python train.py --gain_aug_db=10 --activation="silu" --head_dim=64 --layer_scale_init=0.1 --parallel_block=true --patch_size=[8, 8] --pooling="class_token" --residual_init="zero_last" --beta2=0.999 --shampoo_beta=0.999 --eps=1e-08 --one_sided=false --decay_fraction=0.2 --warmup_steps=150
Rows from block 10, named by matrix and row number. Rows with one number belong to one neuron. Each number is 128 + 32 x the weight over its row's rms, rounded and kept within 0 to 255. All counts start at 0. After the name is the row's rms in percent of the matrix's.
# fc1: MLP up (model.blocks.10.mlp.fc1.weight, 1024x256), inputs 43-85
# fc2: MLP down (model.blocks.10.mlp.fc2.weight, 256x1024, transposed), outputs 43-85
fc1.857 098 [131 137  66 147  59 155 101 175 139 110 211 125 127 111 130  84 132 108 121  98  83 115 142 156 119 139 163 114  98 146 150 140 150 129 132  46 142 151 127  82 139  75 199]
fc2.857 097 [138 172 164 103 134 153 121 109 204 121 171 183  77 137  89 112 113  82 132 127 176 149 162 165 154  84 126 147 131 165 126 138 131 141  54  75 140 105 140 148  92 154  67]
fc1.858 102 [157 115 100 128 102 170 130 123 193  93 137  99  78 142 148 115  92 136 139 126 130 174 104 170  66 165  90  98 138  72 109  95 143  98  82 133 174  96 103 167  73 175 151]
fc2.858 106 [112  59 132  79 138 161 145  66 118 198 157 100 155 130 104 125 108  80 138 133 118 129 112 138 131 138 104 108 146 109 119 106 175 109  89 179 129 138 158 134 115 145 110]
fc1.859 103 [152 158 119 146 119 142 156 130 127 112 112 119 147 140  97 121 142 176  57  98 126  96 116  89 133 117 121 148 111  98 103 146 148 109 180 109  99 111 127 134 145 126 160]
fc2.859 104 [145 141 104  71 125 127  88 151 119 161 148 172 125 169  61 155 140 143 109 110 128 150 155 140 148 169 156 164  96 157 154 119 145 123 119 155  91 114 158 187 208 139 138]
fc1.860 104 [158 173 140  77  97 179 138 105 145  80  90  92 158 125  76 128  95 124 108 163 195 164 127  71 104  81 198 110 132 118 144  70 130 155 150 145 112 156 117 114 149 101 101]
fc2.860 095 [134 100 134 136 127 155 111 149 138 101  85 162 125 109 134 147  97 114 163 113 123 175 140 122 141 138 148  88 112 120 177 137 133  62  96 131 175 139 132 180 110  73 172]
fc1.861 098 [168 154  74 137 148 135 127  90  61 119 135 128 148 105 137  54 134 119 129  93 156 151 179  97 114  99 126 164 124 111 121 107 154 160 180 185 138 116  89 101 120 139 141]
fc2.861 098 [ 74 106 109  95 102 101 106 134 119 127 112 106 105 141 117 125 154 116 176 143 136 102  47  68 137  55 119 162 132 165 102 124 100 118  97 140 168 142  73 168 147 161  82]
fc1.862 102 [145 158  93 114 118 161  90 164 112 108 107  93 118  93  64 120 135 126 163 130 125  92 142 167 130 107 138 103 156  87 128 167 101 117 141  99  60 146  85 152 144 125 184]
fc2.862 097 [120  91 104 125 113 114 118 112 135 117 130 137 130 140  92 155 142 153 141 109  59 175  82 170 152 158  89 164  75 179 184 134 112 143  73 169 135 125  95 131 150 211 113]
fc1.863 097 [204  97 150 165  88 152 115 131 139 128 136 146 124 139 168 163 133  82 158 148 143 168 153 109 160 135  86  52  82 158 155 152 134 152 220 150 114 175  94 130  87 152 120]
fc2.863 092 [132 150 221  44 105 143 119  64 128  85  70  90  78 136 141  83 148 217 103 131 132 127 118  79 143 142 151 123 106 158 152 125 242 131 107 140  64 155 170 131  72 130 142]
fc1.864 104 [145 123  81  89 125 168 126  82 171  56  76 144 139 138  72 191 101 181  89 154 158 206 154 170 143 145  77 219 123 159 138 176 177  94 147 159 159 138 107 146 160 105 134]
fc2.864 099 [ 93 144 163 135 153 105 132 142 141 151 105 117 116 194 136  95 139 156 125 121 133 154 167 119  90  91 138 162 129  98 141 156 112  78  58 155 120 163 124 122 132 138 142]
fc1.865 097 [132 103 125 169 131  92  85 154 186 141 123 111 164 160 110  85 124 145  96 123 122 207 150 134 119 161 151 151 121 147  89  73  81  95  91 147 101 179  96  87 174 110 159]
fc2.865 099 [ 95 131 141 117 187 145 145  93 147 108  99 103 122 130 152  98 127 108 180 150  95  83 111 163 126 148 160 194 142 166 137  85 178 108  88 138 146  68 148 121 149 146 141]
fc1.866 100 [113 154 114 100  83 135 141 100  75  98 161  83 167 140  92 151 121 143 110 170 135 145 137 130 116  87 144 141 103 147  68 101 103 100 154 123 110 180 121 169 141 148 106]
fc2.866 095 [ 90  81 111  90 117 139 138  80 115  98 116  71 100 129 120 167 114 163 140 182 135 130 112 114 163 127 164 168  77 137 171  95 156  98 109 136 182 141 169 123 154 158 150]
fc1.867 098 [ 64 145  70  73 130 164 145 143 136 126 122 124 150  99 130 138  84 122 133 165 181 156 108 152 148 146 136 149 132 143 159  82 138 133 140 103 124 127 154 109 164  79 112]
fc2.867 104 [102 168 115 117 127 119 116  76 108  95 111 121 141 161 155 156 117  96 140 108 201 207  65 126 156 120 179  96 118 140  86  80 148 106 131 136 139  85 124 131 103 165 105]
fc1.868 096 [ 90  92 204 155 116 159 131 124 119 138  95 140 156 162 102 122 140 205 151 121 132  97 123 135 226 159 108  95  72  98 113 143  89  53 123 165 147 188 106 179 160 166 128]
fc2.868 093 [122 102 121 174 129 107 105 116 111 140  64 128 114 141 132 167  74  94 165  96 146  90 154  96  81  97  85 135 117 135 134 126  89 133 109 149 125 113 146 215 159 139 196]
fc1.869 110 [122 134 120 126 118 153 124 107  99 107 161 174 143 143 147 158 113 101  91 113 140 133 113 100 113 117  78 105  89 128 174 132  84 105  95 139  54 159 106 129  95 209 138]
fc2.869 098 [173 124 126 171 170 134 150 136 176 162 176 130 144 121  63 120 166 210 159 140 209 135 143 138 134 209 166 147  86 151 105 175 105 106 136 149 127 110 111 154 107 169 121]
fc1.870 103 [ 95 167 161  84  84 135 163 170  82 115  65 100 127  86 155 137  68 146 105 118 153 136 204 132  83  70 119 139 118 123 148 133  80 177 195 124 176 153  43 152 139 190 117]
fc2.870 102 [131  93  42 117 111 104 146 170 131 124 172 138 187 126 107 149 177  97  92  77 126 144  49 146  92 143 114  97 130  93  98 163 168 127 144 190 114 161 160 177 108 122  92]
fc1.871 095 [106  85 113 113 129 125 138 131 179 117 111 108 115 129 159  89 139 102 139  54  82 165  95 104 152 100  63 137 137 144 123  90  84 116 131  89 143 139 167 111 130 134  76]
fc2.871 104 [148 180 111 179 147  78 139 120 132 144 138 164 131 106  97 146 122 156 114 150 142 152 173 140 103 173  99  93 184 103 127 164 117  82 142 121 158 168 137 126 163 138 178]
fc1.872 097 [113 153  70 182 114  88 101 112 108 139  50 110 136 178 125  94 132 175  57 141 105 172 136 169 141 131 151  95 121  80 133  94 136 194 137 137 134 111 122  91 166 143  65]
fc2.872 103 [125 150 173  88 100 125 138 174  79  85 100 116 150 146  99 144 123  98  75 143 177 155 180 125 144 146 147 144  76 150 155 142 131 112 173 144  64  86 105  85 138 116 143]
fc1.873 103 [152 112 220 147  92  75 109 104 105 139 153 210  64 188 139  88 134 156 116 167 127 109 120 174 162 126 135 129 152  31 135 121 178 145 199 126  85 192 125 143 216 100 156]
fc2.873 104 [174 121 118 179 136 118  97  93 117 171 132 119 149 118 149 142 194 134  54  85  75 123  98 164 128 151 147 144 128 113 106  98  65 190 138 176 190 103 173 166 175 121 166]
fc1.874 101 [104  66 190 148 126 173 124 110 186 118 111 149 175 113 129 142 155 127 106 165 167 130 145 140  97 150 115 140 136 135 149 136 150 106 147 104  79 126  39  99  68 169 102]
fc2.874 094 [116 112  98 158  88 156  96 104 119  51 124 143 126 187 135 147  97 135 176  66 121 164 167  90 146  93  81 138 134 137  56 175  77  83 111 135 105 134 105 185 156 101 144]
fc1.875 096 [137 117  64 160 153 134  83  83 155 162 149 143 128 132  81 109 116 160  78 185 130  77 134  92 113 166 148 149  83 144 113  82 165 146 120 103 104 182  97  70  90 133 120]
fc2.875 095 [185 174  88 185  80 148 113 130 132 122 108 140 136 140 111 129 140 117 141 134 109  64 115 109 165 134 200 147 122  93 152 116 125 124 154 146 174 150 146 193 137 120  95]
fc1.876 099 [203 139  79 101 139 134  89 135 117 157 192 138 112  99 177 170 100  98 123 177  83 160 119 161 131 139  92 159  97  61  97 222 145  81 101 125  69 166 165  65 134 158 123]
fc2.876 098 [195 170 126 142 103 132 161 134 158 108 149 179  74 124 217 121 135 144 114 173 197 132 125 126 101  89 135 134 189 110  99 117 150 190 100  89 128 118 176 129 141  88 110]
fc1.877 097 [175 150 157 123 133 146 153  57  50 108 198  74 151 121 113 131 127 127 127 154 122 149 106  93 122  99 106  78  62 116 109 155 118 162 114  74 125 125 128 137 190 134 145]
fc2.877 094 [ 94  89 158  81 172 186  90 156 169 105  90 131 188 115 132 166 111  59  87 106 159 143 145 131 168 106 141 106  88 176  90 148  54  79 192 131 105 123 112 159 122 119 118]
fc1.878 099 [147 124 145 137 173 137 151 178 163 199 164 111 144 119 101 115 162 165 166 129 168 169 112 106 158 138  89 136 102 107 125 111 114  92 130  90  90 173 179  83 137  55 141]
fc2.878 090 [102 158 155 175 128 148 126 140 141 118 104 109 182  99 115  94  56 126  97 110  87 138 109  83 119 147  79 151  93 126 117 101 105 144 101 122  75 122 117 128  86 136 147]
fc1.879 097 [148 122 144 119 162 122 132 161 135 150 128 192 106 151 178  88 173 130 144  73 179 134 125 172  97  94 126 105 127 171 193 130 106 151 103 158 214  89  90 159  97 137  97]
fc2.879 102 [132  58 155  80 107  83 148 106 144 146  88 117 173 173 139 107 135 120 156 163 168 106 159  95 145 134  78 166 169 140 103 125 132 134 104 114 178 104 154 120 126 148 131]
fc1.880 105 [166 147 153 135 155 214 140 172 161 150  95  61 126 161  91 189 134 132 121 126 128 162  68 132 168  99 170 153 113 129 164  76  63 132  66  74 102 157  73 127 171  94 201]
fc2.880 107 [ 95 191  78  98  86 113 128 139 148 165 152 155 137 109 149 136 155 128  34 119 127 104 150 112 173  95 100 175 176  71 165 149 134 161  38 139  60 136 154 138 103 124 153]
fc1.881 106 [116 142 141 157 151 123 141  92  87  95 139 170  90 117 119 119 101 122 137 149 122 156 130 110 111  85 116 113  96 159 100 128 124 121 100 106 151 114 115 133 100 150  56]
fc2.881 092 [132  85  87 139 142 113 131 105 129 191 118 179 123 116 123 151 179 118  96  94  95 167 128 134 147 158 179  62 157  61 117  91  84 140 113 140 163 159 123 146 201  93  88]
fc1.882 107 [ 76 117 122 114 110 141  94 100  98 156 125 127 131 172 188 169  50 138 120 120  92 123 109 211 151 141 174 146  97  99 101 143 123 113 128 135 102 163 122 164 126 132 108]
fc2.882 095 [198 122 156 101 213 125 185 122 123 135 104 115 106 138 118 113 176 100 116 118 110 156  82 125 157  95 154 107 117 164 131 142 125 205 115 111 142 134 159 151 130  79 146]
fc1.883 097 [162 142 149 100 127 103 113 123  80 131 136 131 145 135  65 136  52 156  77 108  83 170  79  74 146 115 132 214  98 119 107 174 155 176 186 157 114 169 145  93 148  94 102]
fc2.883 103 [166  76 141 173 121 106 108 181 133 102 130 134 196 113 108 134 144 126 138 107  97 105 146 151 158 124  86  94 171 142  78 167 110  97 120 174 132 135 147  90 188 174 153]
fc1.884 097 [107 142 101 173 129 131 141 105 115 115 100  69 158 126 132 173 104 119  82 146 117 109 134 106 120 132  69  99 137 135 133 120  76 138 185 151 151  82 188 146  24 190 160]
fc2.884 094 [116 171 138 128 164  94 137 146 124  65 129 119  88 156 137  72 126 137 108 207  35 180 155 130  41 118  60 146 125 191 101 180  84 135 114  62 144 105  97 125 134 144 211]
fc1.885 096 [135 167 116 101 115 141  99 179 189 110  81 160 148 164 145  94 158 150  73 151  94 119 105 119 156 155 142 144  83 146 120  99 106 108 150  69 181 102 136 154  79 146 155]
fc2.885 104 [140 112 123 145 112 155 123 130 166 153 124 129 112 136 141 146  89 135 172  93 142 193 159 131  82  86  86  89 111 132 114  63 118 108  79 180  86 157 140 135 132 158 124]
fc1.886 100 [139  93 136 128  77 157 165 168 231  80 144 156 132 141 112 160 109  92 182 175 120  84 212 170 155 154 118 128  70 114 128 122  67 126 142 129 176 147 135 165 132  90 156]
fc2.886 117 [104 134 152 124  59 158 159 150 158 206 126 163 177 130  94  79 125 143 150 126 118  53 171 167 120 135 105 143 176 122 105 101 143 106 149 172  64 129 165 141 146 173 113]
fc1.887 104 [118 180  99 155 103 149 144  96  84 128 105 141  60 100  99 143 169 108 143  85 152  76 168 148  84 137  76 120 104 159 166 182 116 171  74 137 141 151 182 113 110 105 133]
fc2.887 104 [130 119 143 138 156 131 120 103 123 127 142 114 165 161  84 150 118  94 106  79 188 156 150 138 160 162 130 104  85 117  74 139 157 137 124 130 109 162 183  62  91 105 156]
fc1.888 109 [101 151 139 103 178 118 139 117 165 150 120 157 128 158 151 183  99 135 150  35 138 163 156 146 149 118 132 134 112 155 111 161 127 135  60  62 148 105 138  67 154 123  78]
fc2.888 099 [ 40 129 166 115 142  83 145  80 161 140 155  84  93 128  90 117 189 118 111 133  75 138  95 163 123 144 167 160 149 119 149  60 116 124 159 100 154  99 121 139  87 140 185]
fc1.889 107 [139 164 124 145 149 109 121 104 104 133 147 158  86 173  94 134  92 109 172 105 153 127 109 136 157 128 136  35 142 200 135 122 178 118 126 153 103 126 129 168 124  86 119]
fc2.889 094 [158 145 170 146 173  99 104 118 112 127 152 108 141 116 149 120 125 112 108 194 117 154 150 124 119  82 143  90 162 148 131 110 116 160 103  98 109  74 130 107 136 170 193]
fc1.890 100 [176 113 155 173 134 130 130  88 128  70 166  88 160  83 184  93 107 105 132 129 188  86 102 140 116 147 109 145 104 176 141 125 146 136 149  75 136 145 154 114 135 110 157]
fc2.890 104 [ 94 104  97 128  88 141 133  94 111  57 119 150 144 156 102 127 105 141 145 159 101 162 122  96 157  87 119 184 131 130 129 146 168 130 153 131 103  87  83 129 163 198  98]
fc1.891 099 [114 151 127 131 145 102 193 164 152  91 103 163 169 173  79 132 142 120  83  76 139 120 148 163 119  80 132 121 114 156  60 140 167 155 190 155 138 124  96 143  96  95 141]
fc2.891 098 [123 130 191 108 120 126  84 101 183 132  81  97 179 133 113  91 170 163 208 122  97 103 118  93 103 138  75 169 145 123 141 191 122 132 127 100 126 166 141 146 171 132  88]
fc1.892 096 [136 105 133 129 144 136 127 105 142 140 142 128 127 133 120 139 123 199  86 145 181 105 123 183 167 117 117 102 132  38 119 183 109 151 131  90 180  99  82 107 147 116 136]
fc2.892 098 [163 157 120 112 156 135 125 136 105 202 123 139  93  50 115 140 172  44 122 113  76 145 117 153 128 174 149 165 185 147  85 180 126 127 117  64 151 174 136 132 201 139 183]
fc1.893 102 [107 133 122 104 127 120 133 132 104 106 136  81 134  79  51 105 124 195 140  84 181  93  99  98 128 159 145 116 144  75  87 105 140 137 124 166  84 119 168 136 114 150  72]
fc2.893 098 [ 88 179 148 113 104 177 108  73 177 138 124 195 140 123 147 143 135 116 119 143 161 157 119 116 161 127 109 112 137 173 140  89 119 169  41  84 105 117  78 146 160 132  85]
fc1.894 100 [129 187 150 156 170 120 128 137  87 108 177 102 142 144 145 162  94 168 159 121  97 112 156 159 120 105 115 150 113 141 128 198 170 103 132 162 114 185 157 130 155 143 112]
fc2.894 101 [ 87  89 114  71 166 141 124 188 104 149 122 156  60 119 152  96 127 189 109  75  50 167 157 130 144 139  63 104 111 125 167 122 139 104  73  93 181 142 132  90 112 131 114]
fc1.895 104 [ 70  68 155 106 152 105 156 129 229 144  98 129 108 170 142 109 163 135 139 125 135 142 138 143 124 130 129 137 147 102 132 128 129 168  92  96  77 166 185 151 133  93  88]
fc2.895 100 [130 124 156 114 146 110 131 103 185 141 126 165  87 156 119  90  66 144 103 107 156 117 124 151 164 195 132 131  96 135  82 151 115 113 108  86  99 167 141 170 135 106 172]
fc1.896 103 [122 117  97 139  77  71  70 117  90 158 176 162 120 180 120 120  94 131 181 138 101  74 136 115 136 104 121 196 177 119 123  65 145  92 132 123  76 102 169 177 138 137 126]
fc2.896 099 [148 126  77 118 154 161 129 169 158  65 134 101  90 141 150  99 164 144 168 131 153 179 155 108 156 130 153 125 116 173 126 134 157 118 118 186 114 116 168  90 161 130 113]
fc1.897 100 [168 153  92 148 122  26 113 185 186 128  79 134 144 149 149 139 115  83 103 147 139 101 150 123 131 141 123 124 137  90 126  97 172 149 130  93 172 123 116  38  76 143 138]
fc2.897 101 [191 143 208 133 125  90 153 151  87 129 142 140 162  88 152 127 105 118 127 144 146 179 119 147 115 105 112 126 126 118 182 125 119 153 113  90 118 102 154 153 133  92  72]
fc1.898 101 [116 137  85 139 151 170 112 178 151  98 107 121  85 120 188 129  80 134 176  96 108 146 122 131 113 142 167  77 165 142 111 131 108  97 181 184  98 130 171 124  88  70  38]
fc2.898 095 [120 119  82 108 137 111  85 132 108  65 119 118 125 150 158 101 146 131 107  77 107 137 155 184  80  74 175  98 191  90  96 102 126 136 155 160 161  70 172  82 105  84  98]
fc1.899 094 [151 132  96 112  83 139  76 117 133 148 111 105  92 167  99 173 161 129 108 138  73 139  65 136 121 113 162 115  75 169 137 205 145 160 168 110 162 145 118 105 160 151 193]
fc2.899 102 [126 185 161 104 156 120 171 134 155 174 114  94  93 127 168 126 101 169 158 136 116 154 139 107 108  90 120 143  81 172 144 122  88 163  90 127 152 127 146  78 113 148 148]
fc1.900 105 [167 103 122 106 105 146  97 109 157 122 141  91  67 117  89 184 143 171  83  86  88  82 123  60 181 158 132 135 111 133 115 135  79  74 127 120 137  89 172 152 136 105 117]
fc2.900 112 [173 162 165 181 128  78 160 133 172  94 209 131 151  93 155 123 111 150 106 121 122 118 130 172 119  85 147 122  84 144 104 162 214 127 146 174  96 194  96 116 145 131 181]
fc1.901 097 [ 77 153  75 113 148 159 120 148  98 174 154 121 163 134  35 143 134 150 112 134 109 135 140 169 108  92  88 113 166 151  99 135 115 106 113 164 162  86 155 194 164  84  64]
fc2.901 096 [ 95  85 143  91 119 166 126 100 187 119  85 111 125  76 160 169 113 124 153 142 164 139  78 196 136 132 117 107 100 169 165 156 165 124  76 112  95 143 132 112 112 123 107]
fc1.902 102 [165 146 123 134 136 108 148 167 135 113 120 125 111 139 125 118  58 122  93 165  89 125  98 119 158  79 117 128  70 186 179  89 135 126 130 116 125 149 122 171  91 134 142]
fc2.902 103 [131 143 163 119 103  91 105 123 145 144 108 163 123 135 126  93 104 131 149 103 204 104  73 173 124 112 108  81 164 129  89 122 171 165 165  92  93 102 157 112 159 132  58]
fc1.903 112 [135 148  91 116 119  41 122 148 148  97  76 134  73 151  91 129 126 103  90  95  85  93 140 106 145 131 138 106 160  66 141 190  20 166  89 103 101 147 144  84 132 128  97]
fc2.903 105 [104  61 120 114 112 159 204 110 144 135 121  52  95 151 132 151 125 146 118 136  87 114 102 197 123  68  81 150  79 121  96 133  79 100 167 146 134 145 118 136 107 138 129]
fc1.904 099 [114 141  91 145 117 127 147  94 150 132 176 169 162  78 158 150 178 150 158 106 108  84 118 121 137  87 158 162 133 126 144 142 143 105 142 122 166 158  98 151 147 177  80]
fc2.904 102 [ 72 106 125 118  76 125 125  83 115 100 161 122 133  62 148 100  72 139 156 131 173 131 117 117  80 126  91 160 152  71  70 139  89 132 105 119 110 142 152 153 196 126 145]
fc1.905 106 [167 147  89 179 168 140 111 164 110 146 119 141 109 136 142  78 187 156  42 122 105 144 169 136 116 140  96 121 124 129  83  92  96 130 194 129 103 118 142  79  90 110 139]
fc2.905 104 [143 105 156  91  98 131 143 183 104  91  64 146 127  50 138 147 169  64 123  94 151 144  81 103 112 200 163  61 126 127 133 137 117 149  71 128  80 171 142  76  81 132 131]
fc1.906 104 [104 145 141 103 152 107 130 111 131 132 104 133 173 130 118 162 185  43 173 147  95 195 149 152 155 134 118 152 161 153  41  91 154 108 122 180  52 144  63 125 135 158  87]
fc2.906 104 [166 151 138 131 181  88 134 159  91  85 152 201 140 167 107 203 139 142 109 119 110 186 130 104 153 159 107  60  98 116 145 137 130  83 143  95 134 121 153 133 160 106  96]
fc1.907 097 [132  92 158 124 140 120 111 191 124  98  74 117 129  42 137 161 111 138 144 131  91  82 113 112 152  89 128 121  93 132 110  79 183  88 137 189 120 210 110 100 131 131 136]
fc2.907 096 [137 100 120 137 123 143 149 115  90 143  78 116 112 147 170 123 105 138 113 123 100 142 198 150  95 119 147 156  98 113  95 162 149  99  68 164 213  73 106 100  76 125 100]
fc1.908 102 [141 149 194 161 105  54 111 125  97 130 143 175 103 142 135 150 109  62  91 126 122 118 123 141 130  84 159  60  92 175 111  79 103 145 106 148  78  88 124 143 200 131 139]
fc2.908 096 [134 137 120  57 178 181 132 160 107 141  37 150 129 178 119 140  96 141  89 133 148 132 152 160 130  83 132 128  92 144 109 157 122 100 123 148 141 147 120 102  81 187 108]
fc1.909 098 [ 50 156 127 145 174 108  75  74 151  96 110  94 152  69 142 151 191 104 182 122 132 108 119  85 137 139  88 155 112 141 196 123  74 106 130 152 154 126 147  79 104  97  69]
fc2.909 098 [ 99 104 129 103 128 118 164 123 149 177 135 114  94 109 172  89 189 180 134 181 141 156 139 139 103 139 171 140 167 130  93 126 195 163 170 170 144 125  84 101 110 117  87]
fc1.910 101 [173 178 107 133 150 157 120 134 161 132  94 152 170  93 181 152 161 100 129 130 132 183 125 135 107 140  81 133 170  70 127 119 114 100 120 111 132 130  91  80 194 107 172]
fc2.910 097 [ 96 123 153 115  65 122 119 145 152 165 122 137 142 145 180  99  90 166 112 197 102 101 166 141 130 179 165 128  74 105 101 109 145 123  73 114 140 129 112 137 194 109  96]
fc1.911 097 [ 88 122 133 115 134 146 142  97 181 142 146 123 119 122 119 189 107 143 196 139 121 161 134 174  91 156 138 119 116 181  85 174 142 182 223 143 151 118 133 136  68 184 133]
fc2.911 100 [149 107  84  57 150 149 168 187 143 108 110 116  79 164 131 108 165 143 118  84 149 130 118 116 114 116  78  96 141 120 123 123 154 148 110 188 150 100 164 147 130 132 116]
fc1.912 109 [138 191 125 175 112  88 173 164 133 135 152 143 152 126 117 115 103 179 149 144  70 115 110 123 104 122  75 204 127 139  68 141 173  53 118 111 115 193  90  97 168  94  96]
fc2.912 097 [ 94 117 158  95  94 116 143 130 133 115 173  95 143 155 100  88 112  95 190 165 181 140 165 199  86  80 125 157  96 106 130 142 110 177 178 106 114 136 117 155 127  82 115]
fc1.913 092 [ 86 153 165  88 155 132  87 105  99 156  83 118 125 146  69 122 143 146  90 104 138 160 162 118 154 111 103 130 125 117 127 106 124 181 153 157 129 154  99 101  86  63 127]
fc2.913 098 [138 144 149 163  98 175 123 122  78 136  90 106 105 174 139  91 123 103 116 124 155 171 178 142 135  91 215 102 128 148 144 181 175 167 162 114 176  87 168  96 150 132  77]
fc1.914 105 [159 174 125 140 118 138 156 146  75 128 111 132 128 126  68 138 150 119 107 125 119 125 120  96 125 132  97 136  91 110 126  86 158 131 173 146 124 132  94 121 127 142 140]
fc2.914 100 [120 132 130 144 114 115  99 129 127  98 128 114 136  83  65 132 139 146  70 146  98 140  96 131 131 113 149 137 152 151 131  98 177 130 133 103 166  99 135 194 159 117 143]
fc1.915 101 [114  85 134 153 121  85 111 168 129 133 106 124 133 145 150 141 135 115 169  89  94  85 126  39  79 101 165 133  70 136  82 150 132 143 170 108 108 160 145 146 196  83 125]
fc2.915 104 [ 95 105 133 104 151 115 162  91 101 121 154  85 114 129 177  96 146 150 111 136  70 112 143 159 182 128 118 136 133 113 122 140 118  78 119 158 101 121 141 163  86 128 108]
fc1.916 097 [175 107 162  87 152 152 155 166 142 149 139 113 113 119 108 123 153  49 157 112 155 141 129  89  98 131 131 134  60 141 173 117 116 121 108 132 155 139  95  90 169 126 167]
fc2.916 100 [107 188 150 109 127 142  88 113 147 151  85  86 101  75 177  85 109 168 152 141  90 153 158 151  86 129 106  76  85 143 127 133 128 135 145 127 111  76 135 169 140 107 174]
fc1.917 102 [121 156 178 135 162 151 110  73 184 144  79 135 123 101 154 169 163 164 111 133 133 153  98 110  88 109  91 128  70 138  89 147  95 137  70  91 150 122 113 131 112 122  86]
fc2.917 094 [145  88 115 141  95 153  84 166 139 165 129 133 148  97 203 132 143 121 119 125 160  91 135 168 110 134 118 132 107 111 117 158 126 151 153 143 109 191  73  88 142  82  83]
fc1.918 100 [ 88 126 137 152 125  91 132 119 161 111 200 120 191 103 118 131  80 134  56 189 107  99 112 175 106 127 150 153 117 121 184 122 166 101 106  78 125 122 157 102 134 160  49]
fc2.918 103 [ 60  71  97 117  79 160  66 154 156 132 155 181 129 141 150 153 133 140 170   4 112 101 155 125 112 109 127 105 110  88 110 139 163 107 195 130 150 165 101  90 153 125 115]
fc1.919 099 [166 126  96 207 157 127 158 145 204 128  85 142  86 126  72  42 154  80 145 186 159 159 122 108 111  70 134 122 111  87 160 158 118 169  98 192 120 151 184 126  97 113 147]
fc2.919 091 [145 139 128 102 131 121 129  84 140 150 176 152  95  94 108 127  75 207  34 151 105  88  96 113 149 126 134 104  95 132 199 124 115 130 117 170 133 212 100 101 112 143 127]
fc1.920 108 [137  72 113 159 142 114 138 170  89 166  65 125 176 156 135 178  65 142 139  42 128 187 113 153 103 178  79 134 131  90 136 149 110 160 110 173 127  69 129 103 116 149 159]
fc2.920 100 [ 63 120 126 124  97 126 120 152 142 164 104  55 118 113 115  69  94 157 140 120 176  65 144 121  83 103 178 105  89 132  86  58 159 113 104  95 153 101 174 126 111  77 158]
fc1.921 091 [143 126 103 129 108 113  99 155 173 188 137 139 142  70 113 155 167 113 100 173 135 146 127 138 128 147 124 122  81 126 165 153 129 131  73 174 132  87 132 110  99 130 135]
fc2.921 100 [ 67 123 156  82 161 155 128 146  74  74  81 116 118  62 112 118 108 141 114  88 182 153 127 107 186 192 100  98  97 140  63  84 104 177  84 119 170 153 118 133 151  93 146]
fc1.922 110 [140 120 142  98 155 135 137 132 154 165 102  80 125 140 121 129  91 131 142 168 143 153 132 108  99 171  96  75 104 180 155  84  77  38 193 139 172  77 133 136 190 157 129]
fc2.922 101 [102 101 105 108 121 119 123 192 103 108 125 126 109 123 112 132 119 140 139 135 174 170 148 122 147 113 167 149 180 136 173 209 179 197  87 120 138  95 144 193  75  41 114]
fc1.923 096 [138 119 123 143 124 109 165 113 138 105 107 130 165 153  86 155 122 131 183 109 118 156 109 139 106  75 176 160 144 164 123  82 161 132 153  68 117 124 167  92 139 122 142]
fc2.923 094 [122 193 166 134 162 103  93 150 153 150  73  88 108 129 152 127 166 174 152 106 123 124 108 135 135 120 147 140 152 160 112 170 154 201 135 109 191 113 121 120 135 151 107]
fc1.924 101 [128 106 194  94  79 152 115 156  72  97 127 138 112  86 102  70  92 136 124  87 175 137 110 116 152 159 217 110 128 102 134 125 140 129 171 159 154 129 130 119  82 126 176]
fc2.924 097 [ 99 123 129 105 118 171 123 128 112 121 127 132 140 136 101 101  74 145 185 154 121  67 199 195 166 148 137  62  95 109  62 139 119 144 134 133 100 157  96 148 156 205  51]
fc1.925 099 [111  83 151 107  85 159  85  68 148 103  78 120 100  59 175 119 131 114  92 129 118 160 149  85 120 138 102 150 156 140 118 155 102 161  85 177 144 112 118 112 147  91 101]
fc2.925 098 [155 146 189  95 116 105 174 125  99  83 119 121  98 107  84 105 157 184 149 119 130 149 128 123 111 111 142 114 141 164 114 126 160 137 138 123 112 114 107 106  41 172 115]
fc1.926 094 [123  99  86 119 108 129 150 143 105  95 126 117  86 142 109  85  30  88 126 117 153 144 142 120 115 154 103  87 163 161  92  73  90  88  90 161 189 145 129 167 208 139 105]
fc2.926 096 [114 120 127 121 153 112 141 115 113 123  95  96 135 146 134 172 155 134  92 123 156 166 170 103 144  52 176 135 128 172  91 118 153 100 124 138 171 168  92 107 197 110  60]
fc1.927 101 [112 121 154 184 145  93 114 144 101 104  91 151 134 132 144 132 131 107 158 121 128 142  41 176 144 174 121 141 128 198 129 144  66 121 113 157  90 129 134 129 204 153 165]
fc2.927 097 [158 126 150 119 137  66 132 141 119 125 125 117  83 101 195  60 131 134 166 127  89 117 180 102 155 131  93 120 126  95 100 175 116 141 138  85 146 166 140 148  82 124 129]
fc1.928 088 [150 114  93 112 177 145 115 118 167  75 170 185 134 141 108  92 157 111 147  81 127 162 143 136 141  52 120  96 119 174 163  90 137 128  89 169 187  74 142 115 153 128 119]
fc2.928 101 [125 183  85 189 121 109 113  99 170  74 141 126 180 117 128  79 168  95 141 137 129 100  87 162 124 141 185 147 171 130 150 120 171  83 181 144 167  98  94 118  77 117 211]
fc1.929 106 [142  98 130 188 132 148 150  94 121  91 174 138 145 157  67 124 175 109 136 151 116 131 132  82 173 131 156 168  78 104 148  82  59 148 113 215 162 135 133 123 162 111  61]
fc2.929 097 [142 182  80 101  36 162  97 117 110 217 188 164 156 185 105 104 137 120 118 137  44 107 137 117 118  43 157  92 153 121 129 108  98 152 141 148 186 107  96 121 161  94 192]
fc1.930 102 [142 134 112 113 195 133 124 163 111 135 137 100  93 122 122 221  84 112 129 127 120 122 122 136 107 194 134 129 157 129 129 201 110 161 140 138 203  90 148 190 136 164 172]
fc2.930 105 [ 99 107 132 180 129 149 162 127  81 119 119 160 131 123 155 157 114 117  69  70 144 128 142 109 132 141 168 120 220 136 166 155 127 156 199  98 137 172  79  80 123 145 142]
fc1.931 096 [ 80 137 113 142 137 121  88 109 123 177 149 115 122 134 158 174 167 132 100  95  98 120 128 154 151  51  86 111 143  68 151 156 128 147  95 137 123 166 163 138 102 101 134]
fc2.931 101 [194 110 141 118 118  86 200 123  69  58 154 130  96  88 147 145 129 160 167 106 157 117  85 129 156 126 178 135 147 171 125 177 113 114 136 128 146 150 162 143 138 123 135]